From a checkpoint of a small multi-label image tagger.
Model: 4.61M parameters, arch perceiver, norm layernorm, activation gelu, patch size [2, 2], layers 10.
Rows from block 4, named by matrix and row number. Rows with one number belong to one neuron. Each number is 128 + 24 x the weight over its row's rms, rounded and kept within 0 to 255. All counts start at 0. Numbers have three digits each. After the name is the row's rms in percent of the matrix's.
# fc1: MLP up (model.blocks.4.mlp.fc1.weight, 768x192), inputs 64-127
# fc2: MLP down (model.blocks.4.mlp.fc2.weight, 192x768, transposed), outputs 64-127
fc1.668 043:163138104162138185134111112116136118149165070149092151132174162126100106142138127196082149139120143144136108138136113136120139123125144173125073120126092088132095118106113142111168151113107098
fc1.669 176:126103110140123150112138104143153122112144061129122073150111144109148144131199086135073165134153096142080126127176124151107157059131142109153120116104140127111136136124132144117056134176161120
fc1.670 041:111159098148123064151128166166153143143155146168159092094140122158040132139164095083101125146144142130101159118129128137104159167146142094177128117094141110107165138121110113135091153083132168
fc1.671 039:167115123062143172136108123073142113165125117155093098082130122141155123133155124162164082093140147154148150131112176134134132097085110124132130111125085133106153143073118133135130171086172120
fc1.672 041:125167104160144119135106113099154110148110151142076117125118122130140134102116134102114141159120161098144133132072081101126136132102107125129123155148104139080138137122124133148129100106093116
fc1.673 047:107128110150150165118109098080107110104091117141108163148096126080151121156128156135082107149153206132107140128109132095101165132132140110104139120113130153133102137100130158111124087145070133
fc1.674 045:138128108117157116163119082103101140115131187132112122144131123079115144112150159103091122096171150099119124148127131129116134089113182116098167125167117139138146158148112122102099130100108169
fc1.675 044:097101061102173127166149147158171117137134136172093098154180125087112105128122102113133098139105161173118136103129113110131149166143137120108092123103127145129138146112115162117130142137107172
fc1.676 046:109155137100140129112119136113066139156095165130120138093130140172109155101132141099139149132165130136108176187100131120140126112118141114120126136141095161110146124133104134127144152123084140
fc1.677 057:132128148071120140095137142166086158135135135130122130130190134155071139134145128158150141143076128136116148178100103147126130101121100160120080142128148094129191153102096114149141184165152154
fc1.678 175:151151110133122145092124134121101139160092137090120127124086135089111121149169122150113118103155122125110082128140089119131127075109138122121094138146158123136187146127123134111102162127145136
fc1.679 043:164135148108109117079125147106100163139116125176132113145163145125167122063131141138172148113127133103131145140163150103153092139066089157102080120126157155141161129123095104110146160150136100
fc1.680 047:130111119070167098134109135138125137145126192138116100119132142087148147124139121115125093147149216133112126163119115151133165110139124086120146149118113130150123159104165116158150096140101128
fc1.681 156:126156075139141122102104086161102109130107077106118136106108131110156126095152127124175146152137133164152140129114147143125111111125129085155073167145135115116135140104150123140099096131124149
fc1.682 042:115109137139137155096127149116114136046115142152101108092137151117145144127121127166155133111110163150095125135149100148139174140141147091125152109098099109125154140161149134095151073127097110
fc1.683 046:128151148127152095100111106124126136092123136129135103115159138102102124119103145108142126096116190109086094118148102102111125140135147118128156115129102100149117152130120147096125147121085136
fc1.684 046:134111158121156141112114149130089079127150141132116123136173124106108131122122135080119137124154151147153143168138093142160144104113127086103092149098122136113106120154121153109142162171126110
fc1.685 048:170143144109102124127129085148127156101146130185143123114134132127121169102132127127178130152101181111081129135131130154137147137142160150117095102111140110125141118169091148138096190144124139
fc1.686 043:099107120115126095151136118103129157066114186121148140095168132174121157167147107115138117151128185121127144107090132177103146118124162130153132146131161114137150154110166124149103148130103132
fc1.687 045:119090193151067157090116114163103121127128109162154112134109130115158170136114130149170121138091116139125125129123157170164162109125097110144140108125132123128074109111153127123108165130166108
fc1.688 181:130182108165111111070135132138091152172091153132124173143080116106136081114127103124162090124093148145117108151100154147099126131130128121102126154145126127135175155089123124121115157120115133
fc1.689 045:132128129072146143105119145152078132114117153133130099121166108144099155162121099105139139151122171138126119140136090154181117150164122077136075125121140115122157138103091163128113172135184144
fc1.690 043:158133098127170119147129121106142130122108099138113184119145142117133102114143107095105084144153127110164105127119082144125108110108150084110124136086114158113135154146148157125107129127126115
fc1.691 048:124147174115129174094108152175097131129138097121153140112142162145051171106115135176148168169119116106115119143089151119150118136107110149154079124119138085140117136132110132109153164176147169
fc1.692 043:133112089144106172090108138162112140159137112102104113144100122139087155138115149130074194131149115128109199145127083137136130142119164133077092106126092149106149099085125119114116141158145117
fc1.693 160:109140147097164130114166078098081125144166093115127143129148136134130206097163099096123120123129094154129113135154094105123162168125120099103104129135162136126132105128106131139109090153140164
fc1.694 046:170132113156129133145081140155113162107134141130133145093132106111099120117131138114137131180157139154117096123141125141178132160142123128151106139083084126138112142138125128149097156146158130
fc1.695 044:138114136064139130108136148121121132136103117133085112141133152140123138112146109181201155135128146099148143156074124135095149127099150148128072123114126142117145111113132144121110154118161168
fc1.696 158:105164102138153134101101074161106108120111109090163090093080172089136083132167114135145154157116118124131116127142142138104138072142136125116062142176136127126176122121149144118107142130144138
fc1.697 147:116153102113164118098128099130067110128111137094158115130062166092149074110138107119120138117106146132131108125120135183067129139117103138106102155166127152136158127087141130120124113138127151
fc1.698 043:157104165075144125072140107118145150122105079145126109111185097142149121105121121171179128115117089103138099104123108118161130126129147116116094123157148152077143109140105093155125172144129136
fc1.699 047:122130116126165148121104114118113114150109127142108159139123124147095107119150152139134118138157197143158147151121127121123130122121145108086118118143090184111147133116091168110125117136117112
fc1.700 044:146148133149108142138132142136113142114114134167173142153104130146118153113112137177154111159112144142090129160146124082130172125108146073126129138078105123144091080114126128110127114112154105
fc1.701 040:122122151110132143169122127134136123063092092108095152148125103171141145129151149129122118165140109076117132131127137113094141144134148128154128118145138151150106169117129154067129154118095175
fc1.702 038:135149160111139133123155157137130089102168116149135105137128168142158111148132160142195123149113155139086114177149084153182118128101113130145105127122155119120148084108124138125145130115115105
fc1.703 045:114171110186116142163120092110106121131119142099112178134139176152109144122118152112120124137126077108127092121128137093222142125136117155128090141098122118116147107129119151125114172130134126
fc1.704 042:124107119125153134141155171124121162127076121140099141083127132152177127137098111137128154128168150129141124107138158113136160140133112148091154150155129142100128131140145127111110092132155156
fc1.705 041:108075118119120166141136086139143100156126145144149163185158136097134089139115113171108092147106173127128133110173119132107107128135116123185129150091118166178166119155140128139104073080139096
fc1.706 042:119105140153140156130095119101110110091128107137088144159130137143172098149110103181132128140113164105128115130121085152108120141109109127098149120142130099149146123103116162129128128122129110
fc1.707 042:093146090122108127138113102123163057124174139148095105150149132061121128152156117128133103112179142125154129148112140109150164114139139152109088132099084111101131137123125141148107115146130106
fc1.708 045:150115170171147119151139093109138135136127149154122160118108144138149115133118169131111134132142183110121131177132099152120127119143150107143101145165111115120120143109117123112128110139117112
fc1.709 043:131107087088108093117135153138108084147141128148100096129122122108092160123152122148113105174127124157120148125108101120152128144140105105126121141131119076152156098109109132127115140130105111
fc1.710 042:113143127080184118099146105079120135091123108160136187114174133113114110109120134124109137100149155117138110131124087126137164164122115124109146164127173084088131146147124131120123131126089116
fc1.711 043:164158118123143133150140120149121127139114154143137082125120111125115175147126119083154127148151221150143131151118135127116139120126173096109139124126105142132139115117150105117112126154130116
fc1.712 045:087086108043130162171111129086139115118125120158127128136111160116107099141130128108122151111168192166127125096117086139096113162142116115144131145119118152108145113140131106134149083141135124
fc1.713 041:101120088106120117116113145145151129167130116134065109108113133136103150129158135075103121122126140160108139131097118105126127130080091129122101139117117138162161120133127133110147148134123086
fc1.714 045:114161126168113133126100099141123132137132102113107116127134120150111151107186147124139101180147104104145118118109133100167120139127177183114095139138158129118113126105144129132085160109165118
fc1.715 050:120143116102167161143143144145111104184144126137100133113171110185083140118099133109091151147155084115136138130115072133175147108140109117094094154110143155132145133133139162102138170185135159
fc1.716 046:155113130164117120148131112120114122085111141158117110132121149082141105137110139131086138115171117120119147129132133096085187118145107084104122146130095136107117144147164124111112095113113094
fc1.717 044:122107137069143090153093121132133136097149129143166118095175159143161104132115122112147129113135196154120128140146111138114093139105101149133129115134169116118190149098146154137127129124156135
fc1.718 040:151063118111142159133118160177121070115137113170177164148106135132133148114123121112089148154154150099111123113153130103087142127144137136146126147140119076127131142128137131134142142116132160
fc1.719 042:120134073110150136131111151096134146096136137087149135163159106122117093168100102099101141133159123179078108113159147112143124107152150104131112130120113129136117136094150192139103109161089149
fc1.720 044:113168112120144156117110147132095150152130121073136151122136118138069127074150110124120101166156132123149119133126121143154149113107130095091112163106112141124136108099118140121135169144137129
fc1.721 040:131138100111119130147146153127118123105121155143114161136120154093102146149117153144157135164169119106074129150122189076108138147150156111131112129123130178167128128104131117135113138167135136
fc1.722 044:159123149093145126124116121100138120147135139136118110123117139139124131076142118084151120125130160110168118122124077144131129134102139075136146148146146133115147132138113133147138113152133163
fc1.723 153:112137102108117132122100101133048141147091119090134149134142122138112132151155137114141098133116111138113072125157128126164141122107147145136087138170107108140156120124127111126107103143121133
fc1.724 048:142108113146126165121075121082136114071071135102147140144086113120102140129121134122092144124195116146137149121127104141141149109104108108156194098106083133149126153153129152131128091100152127
fc1.725 043:132178072112144163152097139136163090130116081155134115110120140152112129123143128128099114156134138112144140137148094141163135127142120110119153105109150109127161122129112172088109150124092096
fc1.726 044:127111109112164160140127172134104114124156092170144156080116109117126160150108157137117149113148143080120120126167088136107139159100123146140140110105106098133173119124138154144142156109134157
fc1.727 043:167120098111149089164125073133146118145119130140098122114127144110098119134137120156135093139131163108113135130110125104080141136096167106119135136126079133118173155113128119109125121102135140
fc1.728 044:154130083165114129131163092118147107150104164166119141158101155124099152106127146102082119129168116098135130125149129109140095141126138133080113150099081147099116147137123110122116127169107122
fc1.729 040:149145077150160133130116124093125134121124087112118116165171130129123135106157134108115156144129133107154132142144160099183167148101074106102148127148086134087150150139077147124103152082127167
fc1.730 043:067162131088144118140132118147092131133123201126110111116167149107094128120095118146093133102135131185145146147155105099173164133147138121133089189148146161120159118122136137176138182130128122
fc1.731 178:129132106123127131104150065137092081097160080099105122112101162145109112141139120126156162183159101113121096146204137163146143156118107107158068121140135169151137120092139111100111109141177148
fc1.732 179:107148117162110124149127146149092067116128086139103136109170157138158125127160117104131111141185151096131106144173114144162129102151112150163134148131160159133104113068138136133120157134125127
fc1.733 150:126154109103157104126148103165125112126106118108132129129133167109155159125126121102111130119127133121118075124098136182106133156133116126105127167150118171166132140071107121107109073134157117
fc1.734 042:182112108096108177143122135099109101141143149164127101081115148129096155111146169122147123199149151194098115135140139178166151134115130150135124136149123142115129123145063121107092183090134124
fc1.735 045:142170099093141162106123133165111100114139146135101115082140129102090147122186141126130138161147211109100159149102127115122142123112121131135079118130100133123128147123128118115109157118094125
fc1.736 150:118142080136139094150122101152104096112156093132118127110154164126150138137136125098169143151150115103118057135192141181118161128122099125143124115146106176130101086084146109103123101143162132
fc1.737 043:157117123119141134081155116145077117123124102126151095156147116158112106129123132158174135143118081110132138187122096131173096112141125099132085118099137103150154120109119147100097128135109131
fc1.738 048:119184119078146083095108125133163143179106106125103109100171102210122143131141140137119124115155151153161155114124098111138126122133137105130070137115169133119151104117131145119120180142117105
fc1.739 044:104144078151122152134107092117108106155141146139116122090153141122142142093143108125156132174159083122093125105123129119178173130108144138079107132125127116130109098146156139117096176126142081
fc1.740 160:144159129135135131121140130106144146137165130118059122144160156123143154102161071122113134138137116134129086184160088138147141124123097132142130127112155169151143132103077109085075137174155098
fc1.741 047:124156106152127153100091125129119112156154117109129148177170180144107126108178141129108132184142095155111100105131111100212122103104141121087149129111112130152118118156107177148112129130138117
fc1.742 050:172126132174134143147118130112091152087103118111110132117131134127095133123105099124106148145166137108094157113126095095134121096150134094115113136128089128142149140128138135096126121143154149
fc1.743 042:156050106102193142151124131141138070099161146143079165145114162142122138113077130162088124131092171125148093136129099134108124126118111133107101134130091158099192135096119130088152096138098130
fc1.744 169:107103120134118118149103120158132112085115108120116107095158153127160138152145126121150142184151119099133090139129172172086125135122109115143097151132098176152094103091145116122116130130130115
fc1.745 170:123151117167117146110135156165137081114087090132129105150132141083121134147163102098109120137143142094130112130136113174139123092135115169103133145137157127152140139068127143122105168143140109
fc1.746 044:149126131104168142156118099102101111151159148152127104135149167136149140129096140133165104175114138149080116139144105146180098151130137118109128099105162092139150115150127111124139154128112110
fc1.747 042:153082086113154135126118108140128128115128138156160118121126131080075152154122096155118133145090133141095109124101109160142143118148153114152110089093099118142105097144153134166124144164098099
fc1.748 042:175125082132134160132160110108175143152157178165144140103132113137189110133148133103138122197130131118140121108141154141181109136120159088067063155129114102086097145097118131130075125131119121
fc1.749 045:122112169107110126110119160078125158133120117115121146118143158112168124122138173090195163126105155183077133124117166136111130154132080137145136120149141135112163133141103116148146141088149124
fc1.750 046:133134154109121158138165155177088155126153139110157167090126122140117169137124150143137134169141114106183143163141157112123141114096110121112115107120102121142127162119100125113138155126169142
fc1.751 182:095116093151133145102129117152116128155156073102120095123095154107140115133216100123096162123166108106100118138189140137120145058132153086157122132117118144114116127130131144114086170183182127
fc1.752 039:120085109098134145105141159130139151134165118151148152123165171160165113107120132149157141148161094135116109124118117080175139157122131158075074168119130090126098123139135100155106154128170132
fc1.753 154:129066113175119175118138133185121124113099078126093065123162127130145182087210079142099168132157123116125116121162100135117152098129121101134140144101149107134135163119107145140067119213161098
fc1.754 151:109122093124110111117108134170124117129109133128077127111154133098144177154118104107140129146140155105137065131145152170145138122103129124146124175120104153155135140082122128104099148136153097
fc1.755 047:125178121097148117134138074121132097158150101153129150084156089100122146109114144090108112165144186092117191136117118132119107123129147145141091119120142125131159132094100145100098165149103124
fc1.756 040:111111095066086111145111091143173138115145164128136097111164126133151150115125126110161148125121138126123149141094117148133169136104124162108183135121134127136161130166144130113142145155130199
fc1.757 043:114101117116174118153117148127120079145095134117136115155149129113123173117146131137119153151128110132107117115132173141103164167143101119142114128102108146112134125120144141125123132127085138
fc1.758 043:165126118096130110110128110159127161135132163126139113114164132132058131125169109107136100145134132141127171127104135148145152082138131131141108121152120120113094135099105140148109192137145156
fc1.759 158:125172072119153102097144112145083114153116134115151122119104161098179133119123115111130139101122130115119073135118130169077134136130115138099120157144133173141154118057110147104122104123158135
fc1.760 047:107195129127117116131132120113118104141153154153110096109135070151112152141111160134133144138159221115142126104098073099138127114118111101128125130147109113151138135120139143115114163148110139
fc1.761 165:145084084144145153117154131170112103171132063102097101136114158108129122118184069096106170100147144118119121142198126142163159106119125111169113106136162124107091121121117138109081139195180116
fc1.762 046:127103121089153165148136172156095108135158138158129109126116091128094116141116124112113098155126197133165084119145091098154131117116116110104111136129111167125115122115133111142133137155124103
fc1.763 046:143119110081162136115100114122067124128106111131103158102163128139144154092137137141120158128122181138182109116104143114120135138116122112135177120125081110169144127128114153131161119128114158
fc1.764 050:113149121086147168121135108160082076137143134130117114131169129132064116156183110127132134143131087162163142141130121146184109137110135121156101140109138124112146123117099137123118206151123126
fc1.765 047:141119097042115110091147124169122126124142116118128105142122130162098134134142130137132103120118141159124124119118113127154100126138148151088040139119177110127148116128080125103173154160105163
fc2.668 042:121188141158169126150117128105162124116106114143144108181132123137111173129110137133131145138118117170111123174126127142156121126108111103173108165174105147111167082130111163138108174100135112
fc2.669 175:131163155130119085130138181137122133193107122166172113110129138102162083156102106149115131097104114109116134121111100144144146151149115188115171131117119150147139128132107148127150105095140154
fc2.670 040:150139143128147132154128113134109174088087146190097152128132155136101147105131099130123113101108138147132141146117118129122100146175171132139126123170127134131062120108134114147114123160134155
fc2.671 043:121114167093099160129128113139136160122102133154098147143111138116101150130110108152144089097112152139124126126094102143130162164125194160115149144126151121150115123112143097133156163102188143
fc2.672 042:157097113097117104117140149125163128157069162099131133186145144148129138122137168161105122105144085134153148195129188120124152094134118184152088152124129118143107128110095144120160097114174136
fc2.673 043:099129123118137137106128114139123092146125127145094116154144118121138115134126085178158126120118145107151147134139104168131115074142139108170109171136088122174137085133135080135141089113091145
fc2.674 048:119077113124148139093118113145126117148090103150150114116197144125124093153124159113122118111148134116163149122110190133102108128141139105119117099119130114099140119081140146154140106146130114
fc2.675 043:086158134112092121099146143136118100109120110164114143135119109124107135107128140162162076104124161110155149090103131144139122163125134133148126100147102124178089072094184153135124086134093121
fc2.676 048:156124138129147139125098100154089132147124142107138140166155141133131145149154139099139108100120109126156136133137164092108096112161151136125113120120123107084134121120148139134154122118135082
fc2.677 063:136095156142121160100118141123160146136105120120135135146136126132120123127075146158163088101127163126156134117123170130145103167131135142098140136160120147132169122100151138146185142162114113
fc2.678 174:124145102110140140108119117130113150138146112143129122178125130152141097142110138122129119149115188151123109162134105158128124103126119122129148117119114132183121116127118114109117125138117131
fc2.679 049:136154149144127146118144112143114144148139097110110132092132150116165148127150087113132146123095129149112125098100152081156111158142124155120131136112098120112140164082151125139135178136144128
fc2.680 054:083136097078119130127115171145126137106139094143135131124177143152136092139140152165134150111118154094147125122096166147125120106139123127143101115107118133120157083102128118144172092157105081
fc2.681 150:141140097138115120111173153133167139143135139139101159120144098137167120094106085125140178102159136125159131175111109127136117107142081105156158103077170142179136159108106121090146137125146128
fc2.682 043:087169145103097132115101101129093102118127129195095114123133114131153115110108115138180112130103153140119137100140148142148133092101158137112107092127128123168123104151130116153121099129098137
fc2.683 043:138119164092124075112147143177147136175149170116146093123132155135157109125121100105112127156162133106181134139152101142139097103141138140159118115106078117097133152107096140134108111145108141
fc2.684 052:130114174109077119123141137155155131085126152136133140186111125092131155145094116094142107120144095097166116106127164143124137134120149111140139127136114116128134084140181121148125087121090122
fc2.685 051:141147166104113125088135116131146151097117115135137152151153118151113126072108120146155130117146121116175092128122199108149096165111157135123162154143119116144117125116129145129105092117141149
fc2.686 042:104109178129122103153153129098136154091125154127116143122183094117126086120075158174137102142119131140129122151126125160103070130120124143134108127191108108135139092125112100110097142125145089
fc2.687 047:144160168072099158138125138142082132088135107091098150131146154171127160097101131159186133106100100146079113109105138121135138166139137157115135105130103143169087160131154143146108153121118155
fc2.688 190:136122132090114144107108093139111106090144124127088124094130133147101093134130154146133153160160142128159131142161120116160105151143121154177081138116137122172105124114148120125163116114148151
fc2.689 050:142124151127123123140101120122123137094156097129102141137121119136123112122103120156150114140097166083154103099124112141141110182124141177134113148099103112139152154155115111158135153108156140
fc2.690 047:138104123089096118138156146136161117109121116144127053122135116140079105143081104137122065099106125089157104150090146179119127084131166114135111142112104130141128107118130141145098096142107104
fc2.691 049:140153198119131156104107152123149107153131117129143117171142143094118143098096107163159088113153145115165149101108184141156093135063170099135152127154084103158138107098140142112157138133114106
fc2.692 048:107169156165140130119130136165096143113132102111095175115130097116115148086142160113147164127123136148107128147102126144171156126182125132139132131118098149135123127139158142142099136119110151
fc2.693 155:105185136095175170134126096093149127115137152099168119135093129148122084150116094120092105153100154165135122124108176140107109092119127105123111141143082140112146135157140134154107128138107133
fc2.694 048:141155172118161152101081127147156094119153117177101130148154107104167149137136127117128080158126112131156139099104187138094104121141136115120124123177123147129116142096113134146157140133131121
fc2.695 047:112160144122101133133092133135112110120141078153096112125152151103147163118112144165131118105092125113117146100091152110135119169086130146128179105165118137155180147086165129135162149081134099
fc2.696 143:125127101123131130144142114121146121110144130088081153084138113147134111145109108127140135139161139122180125165159144128162115105142117088164147115097115145199131136136112102104155167148113121
fc2.697 134:098108154107138151127101115106155102081134179102120095111131128150101125122133147153076114148147140155143135138109133140141112126144102111134126134066126136214121144130116111110163146142142129
fc2.698 045:156154165124106115115140113107095136134118093120089138151105121086147108100112148135139123097124109163110116117121110119116143148116109148136135152102134142146118158138024112124158220137107138
fc2.699 051:136125122101119129123120124148148133149131154125135104119148136123153152201197125086129118122139127079147150130175171148112085083147133115148123107147138130108165142147144111135137090117109075
fc2.700 051:115123132126109123124138114117130141113072157133099137138158146067129149126115126113144124124107077160140116157113124143123104153116148122129146113156109144169103115142126144142142147121123129
fc2.701 043:134149140072111106117123162119130177155120115121097138169158147151123117105104091150157129151164103094120121114141136128125155176081133134133131096160129160163117094104133139138135133121154086
fc2.702 043:168141203151124183125125105135140102104131125117148122116150121106091147094111089131082143123097142172124127110136158129193132133151121108115157138162138145152147111141107136147161153129081107
fc2.703 047:144121150117142166128112112116184161129089120126173112141168132107140154141145127124152097143095103079131127149105150108138125097144146163104126117161149153123107132120125160140185128143097141
fc2.704 047:124168121113125099119139106141147113127130147114113135125170096128154118099132113118156145184165155111103116141146112148120135111057153153122128108143128132144108115150126130123195096145126096
fc2.705 044:082169115114100110135119114138131128104118131125126149072118095112127122068115116160123118178136127076110122150126132148144112096111115116147128146138147119161092107104126141140098121141125107
fc2.706 048:115146141126117068120146092146155106086114107137114093136194117145103151094093148158125121138081135129127120121093130170158116155104149113145150096175081125155143081109115156137149133115124141
fc2.707 045:112176155096117148119131110129119123106107096183099173123105124109116142097115106163129129103176120104131096117106100146156130148111155153122131122149110141147123122095123126128156124111098125
fc2.708 046:152130161146168112143136117120113126158146116105097115174181122106064128174070136130122102115121123094148125106135158150129094161104127112132143138127094135165138105110169096129151127136162130
fc2.709 048:123119120141144136093131144094149156121135099086109140147130123104144116098097126155118135138128128102152149155140120139122114137151156106128115143138123142127150129126131144157124135109080103
fc2.710 042:117107137148118112153113139128175110087122113164102123156094151176125135127100143117134085128108109155097135122132131143129115134122132095124132117126149065131133130089066139103183095117161120
fc2.711 046:129082135111128133118129118144105145122108174142156157153146114150145124138128157116155094110120135131162098148119153146083167120145159149148100151152142126143129170105101111131132108118116115
fc2.712 051:083183136112143093118129111103141082126092148162059140135099117135108091111120137171110131100127127145175130118114160139184119085134100106126125138118166094143099083097145129131151089137111114
fc2.713 044:111136152103074130069161151127103140113126162149125126150122080144142160141123144152179135129105138097131123155120144161108128126109110152153134115134165136140108086146123123110096128109130118
fc2.714 047:149114178121133195111143142152184101153120156154139117151105123106140165132150109124133144147133092127167094102119156136115141142102170093124167149168138133138128147121118094119153120140143134
fc2.715 051:134120197093129150121099149152157114118140128142161140138118126103149118168109094130152089132143103089106140127128141149136083159140151107113123166121168126114144098089141104155126097120094118
fc2.716 052:112147099122111111137139111122098103111138070164118119108137129124130128103105122167153078141099087103114109145108161135096136138114142126134090155112095075175090126121157144111146077156112090
fc2.717 047:145145139097118154123139161135145133145124119176158088088117145133106105098112102132151116094094159156157142095142071141157111145109117131162152126116102084180147157083127151118121144105114150
fc2.718 041:088164114108150099140135109145188120117114115101136154158167133147111057106132136153123112140134121117157137130132169159103106120088082137122125146103099094143137121154117140097147129091118112
fc2.719 042:121123112142146123128146113186178124127112104132122126103088082115111116175135128141086128163145137145124116137121107131145139157168101107119113134118141102126133100129137121172086138150059100
fc2.720 047:150112152130109157124097133121144167149164155140129107163123167135148148172166146100141104096154178137216109101142104154141150160125148143112117118130096105087154132121146152144127117126100121
fc2.721 048:115178138136117130118103148122075105131102110164154153120138136121111160108138088159156144135113110137110135101113155142102139083132187140159103108144095119155074157099095133136158127133120119
fc2.722 041:158113141120113133105126149120111139166134111100104119145150112116125152134111154162166133107121120090153124114137153148098075126116139138129160117119140122122145081092135143137127123115100113
fc2.723 153:141139107124128135116127090124087152122161096091144093126115144124157088138122255146109159117141133132124131064166076106107160145104131135137132155102129120175112090135136142156155095097152158
fc2.724 044:107204102152125117186155152136134105110144108159133145097157150163113133113080129134118115132114111108118147164136148154146108108157102085110108152106118147115091145120161162178117091179130148
fc2.725 045:116089137147156126105112135119163166099129120170109104130110118095149158173130132105092095106128125153145126145139125169139109094152132113086125132152100170131120138105155108158159091146083148
fc2.726 044:118136153097141088115152106092156094107079178138139093127121117166119136113120122149143138131103144102110134134137173150106135073134175099142141124141120128146088113142094128171158094134094144
fc2.727 042:100157107115137105094107117118122142150092133110085147110143099140134087123102150121111117119157148102136133165150118141116090105138158130113125140104131127139139121144169121129128104104128091
fc2.728 052:091121136144151126105118128141152124157123146089078114131145118144118144161127123103104099114134148097143114137126179140130137101113136121117119135108158116089146061136149124143183085128126108
fc2.729 046:129133137139186121120139133130096133093126100133132137147102098145104126155194143070126114099111131149148107135117134118134125121131150160151132125097123156112075145095100151155166112139116139
fc2.730 048:143140187114147117084090131124095145136113107113122121130124126119163136158097124142161069109125168121155112151157142141119111120121120135159123117108111107158158130114166147179169123103131156
fc2.731 166:143073132126129139157133140139161127125103134147077114123171099163136143099109133108091134114129136139149160154123144110119077158157118113150152125100150125170089157137138108147167117164082142
fc2.732 191:131085140125163146125127103107200157155108157126118132145116095119149130130096091147130157129103108148125145171105155109129132081151155153122162135110107100142134142146098137108093124158127106
fc2.733 143:151091170098144126144128125088152164122125153098142084120135111151147098120110173123086129119141134146127150098119129140118142148133110147133142151085123104202144132141093175154168135116117137
fc2.734 042:098182185138139128108084151126129113121147144152103086130158130155135137147145110138099124142112157120144124144142150112172122159108180090117134126125142128119153115121119109142166108133117159
fc2.735 045:090118109103123120087115137150085130140134142151119101101177113096131136151118124159130088079134139137161145098135212104115118117130131171098137128101173119133132133104160122149167131103128089
fc2.736 178:174113146153118141105144148128112127174121157127123120164108103152120091104129140115101109126105145156124163156111126135134101161124124132125109135120165106179136139139113127165171129145094138
fc2.737 048:156136183138134120091114110136136124112131127121135120175095132108126129122159099126136122115104134136098125130155078103165143216162100115114158129127106123145115121130148134111099167130124116
fc2.738 047:140131171131106142056126103169073148154136129140108104137124112113109114123121092145136106110110126116188112103126125123117105160169146152104143137121147139124140151103102111166162122084117111
fc2.739 047:148130163120129183126139141098147106113166137130145147176164103118132112115109096111134121160154114100137096110073147146152158163140157160119163130109131123117114155146146121167176129139137129
fc2.740 186:128156152112153129157099111138103143172148127133193104097083149124137105154129124147104172100120111129115116142150092097142133118156128163156102123139130139100113103142153134103122113127149167
fc2.741 042:168088172130100150129086102183151120140127154148155152163100121121126175157150119124098097113094123114153122140111168145098102119123125113156165169116137145138111118101142124152126103072150111
fc2.742 050:139168147146143129129128142166131130103106076176095176138136143150155146107091135144137110162110089128127132134153147140136097124113145143140105163142112141142126105171147161124163120128139106
fc2.743 049:141155142146140112150131111148165093123172136108124145112157144113118142162093170164134137179127147117141141127114174140112165137116125140131146106107125137119166122127161104187141131123131126
fc2.744 164:176123162070137164104142095075131146119164156101127115139100100140120105105101202136104124146091140144121173087134145100131128157103158137149100136106128111150128134190132159172166133110115132
fc2.745 177:133097105114139126111153092096159110114139139157085173156128105138111116157118077150146142155121107153114141180137175137160115110136158119153127126114106123125126122118139133104147162145120122
fc2.746 048:165123171118117194097096136124122109151123129201100127133089146102139141119133104132124140126098133115121134121119068125127115155152133114139159144128112118152110090112120124124156110146094154
fc2.747 050:100173141136130115122100137146103113063146126193112147130146132153123135129077124136155066104146114146107126135148146139137135140101131120112083157139136121177113091121162112105101134109128134
fc2.748 044:155115147115135134074114112123125133125138157163114104146161107107097143141156108129105129082080135132095123079147105124133122149136137137101097119133162138087093133097091157139164127077118158
fc2.749 047:128124133107065147107086143126143168155090111095117101187116134129145142065099130139161080170142143139084108087122113140141113135131144170153168106159098117109127118103121132083161135131106134
fc2.750 047:117149168101123096132098152127139144123138116126131083151163088159139144085085081135137100097115134087156109140091153114110098141074118140146125132140125129162157095107153155129156122149116150
fc2.751 160:104123175114152096140106127148153140145126126123178120108128165106151132144084125162127121099092128122138112103114114121126150152140098200112145098138097137152099141146121121113126097123134149
fc2.752 046:139177177147120123135115117104101111125093136146097162111100118146117161098120132136118161133086123155074136138115128116173142133107139121152133131125128133164077174132073105126151184127118163
fc2.753 152:156141132132118109134138133104133133091121155100127132114124146078142100144102118114133110138124129101135152103126105127111161157104117165132150152146134136115132135113126182143155077097128157
fc2.754 140:150089098110152137135142135137141112126093184155074149130110112117106056137088122141129131160106147127143157136107202136115137123128137103150132127140126080138128160144142159135163110147108136
fc2.755 053:106111154121160128137119145094172157100090155144150087093151127146143130147121140146157100124135149091164131150133120136096128119112154113143122149170132138122184116129139115129151113139152138
fc2.756 041:080109139144146117094120144143137137088095125106169142083108105154123104081088159150152095102133165134112122112126088159126119158125135152169153154141135137128172120098138125131127126119117120
fc2.757 042:132172149115111125115127142143087107124109145134116144083124108099137152089096107188143154138145124152105134099096106164143158143094179115144096131133136095133060119164127127133139126107154139
fc2.758 044:149152180094161116136132152142098146098114151112110102168134126118174123136073121127152114200087139132131138119126143102110118105113156113094133145118164139132094134162113103111123130116116137
fc2.759 155:134112143102166129148106119129119113114109156091111097087126120124129124129114148144107131135139140116141137104092113124141114144148104126114148160086125132214133155120119154140159129138136146
fc2.760 049:101080135136100118079124131107095125126100129144170138110185137130117141154109124127152091105116150112204103121124136139069122105139115143160104098114121130168157119125100135150162109121138093
fc2.761 165:129135148093143099138113098113133140137109139099170140097128151077133186158073130171120143103096106138128110127093139130134138186108122188110116124130131135121122129137147137108106081085144141
fc2.762 045:115138144144141103142151156131139111106122122128097179120144151141114160105101166122140129141079125109123163140091154156130113131110154102119085136148133126143113101147153127145142125119146162
fc2.763 044:132113138097127112100097109144178085170133168105141133143150126155114125112103118167128102101162126109131142132096155176101118125089137110095122127150106126132112104150122124107157145109167090
fc2.764 052:126164207133144149100074118180122125105157120130132138159157132122144135121101107153149103111120151103129120107107143133080151154116139136119159145105112119143169131104141105147155146072121133
fc2.765 046:125148143150118141088119070171129132178121154154127130067106109084049130138113157108114111109152177135122129128133099143166089174179161122127168132145112115090163129131117117144150153126126123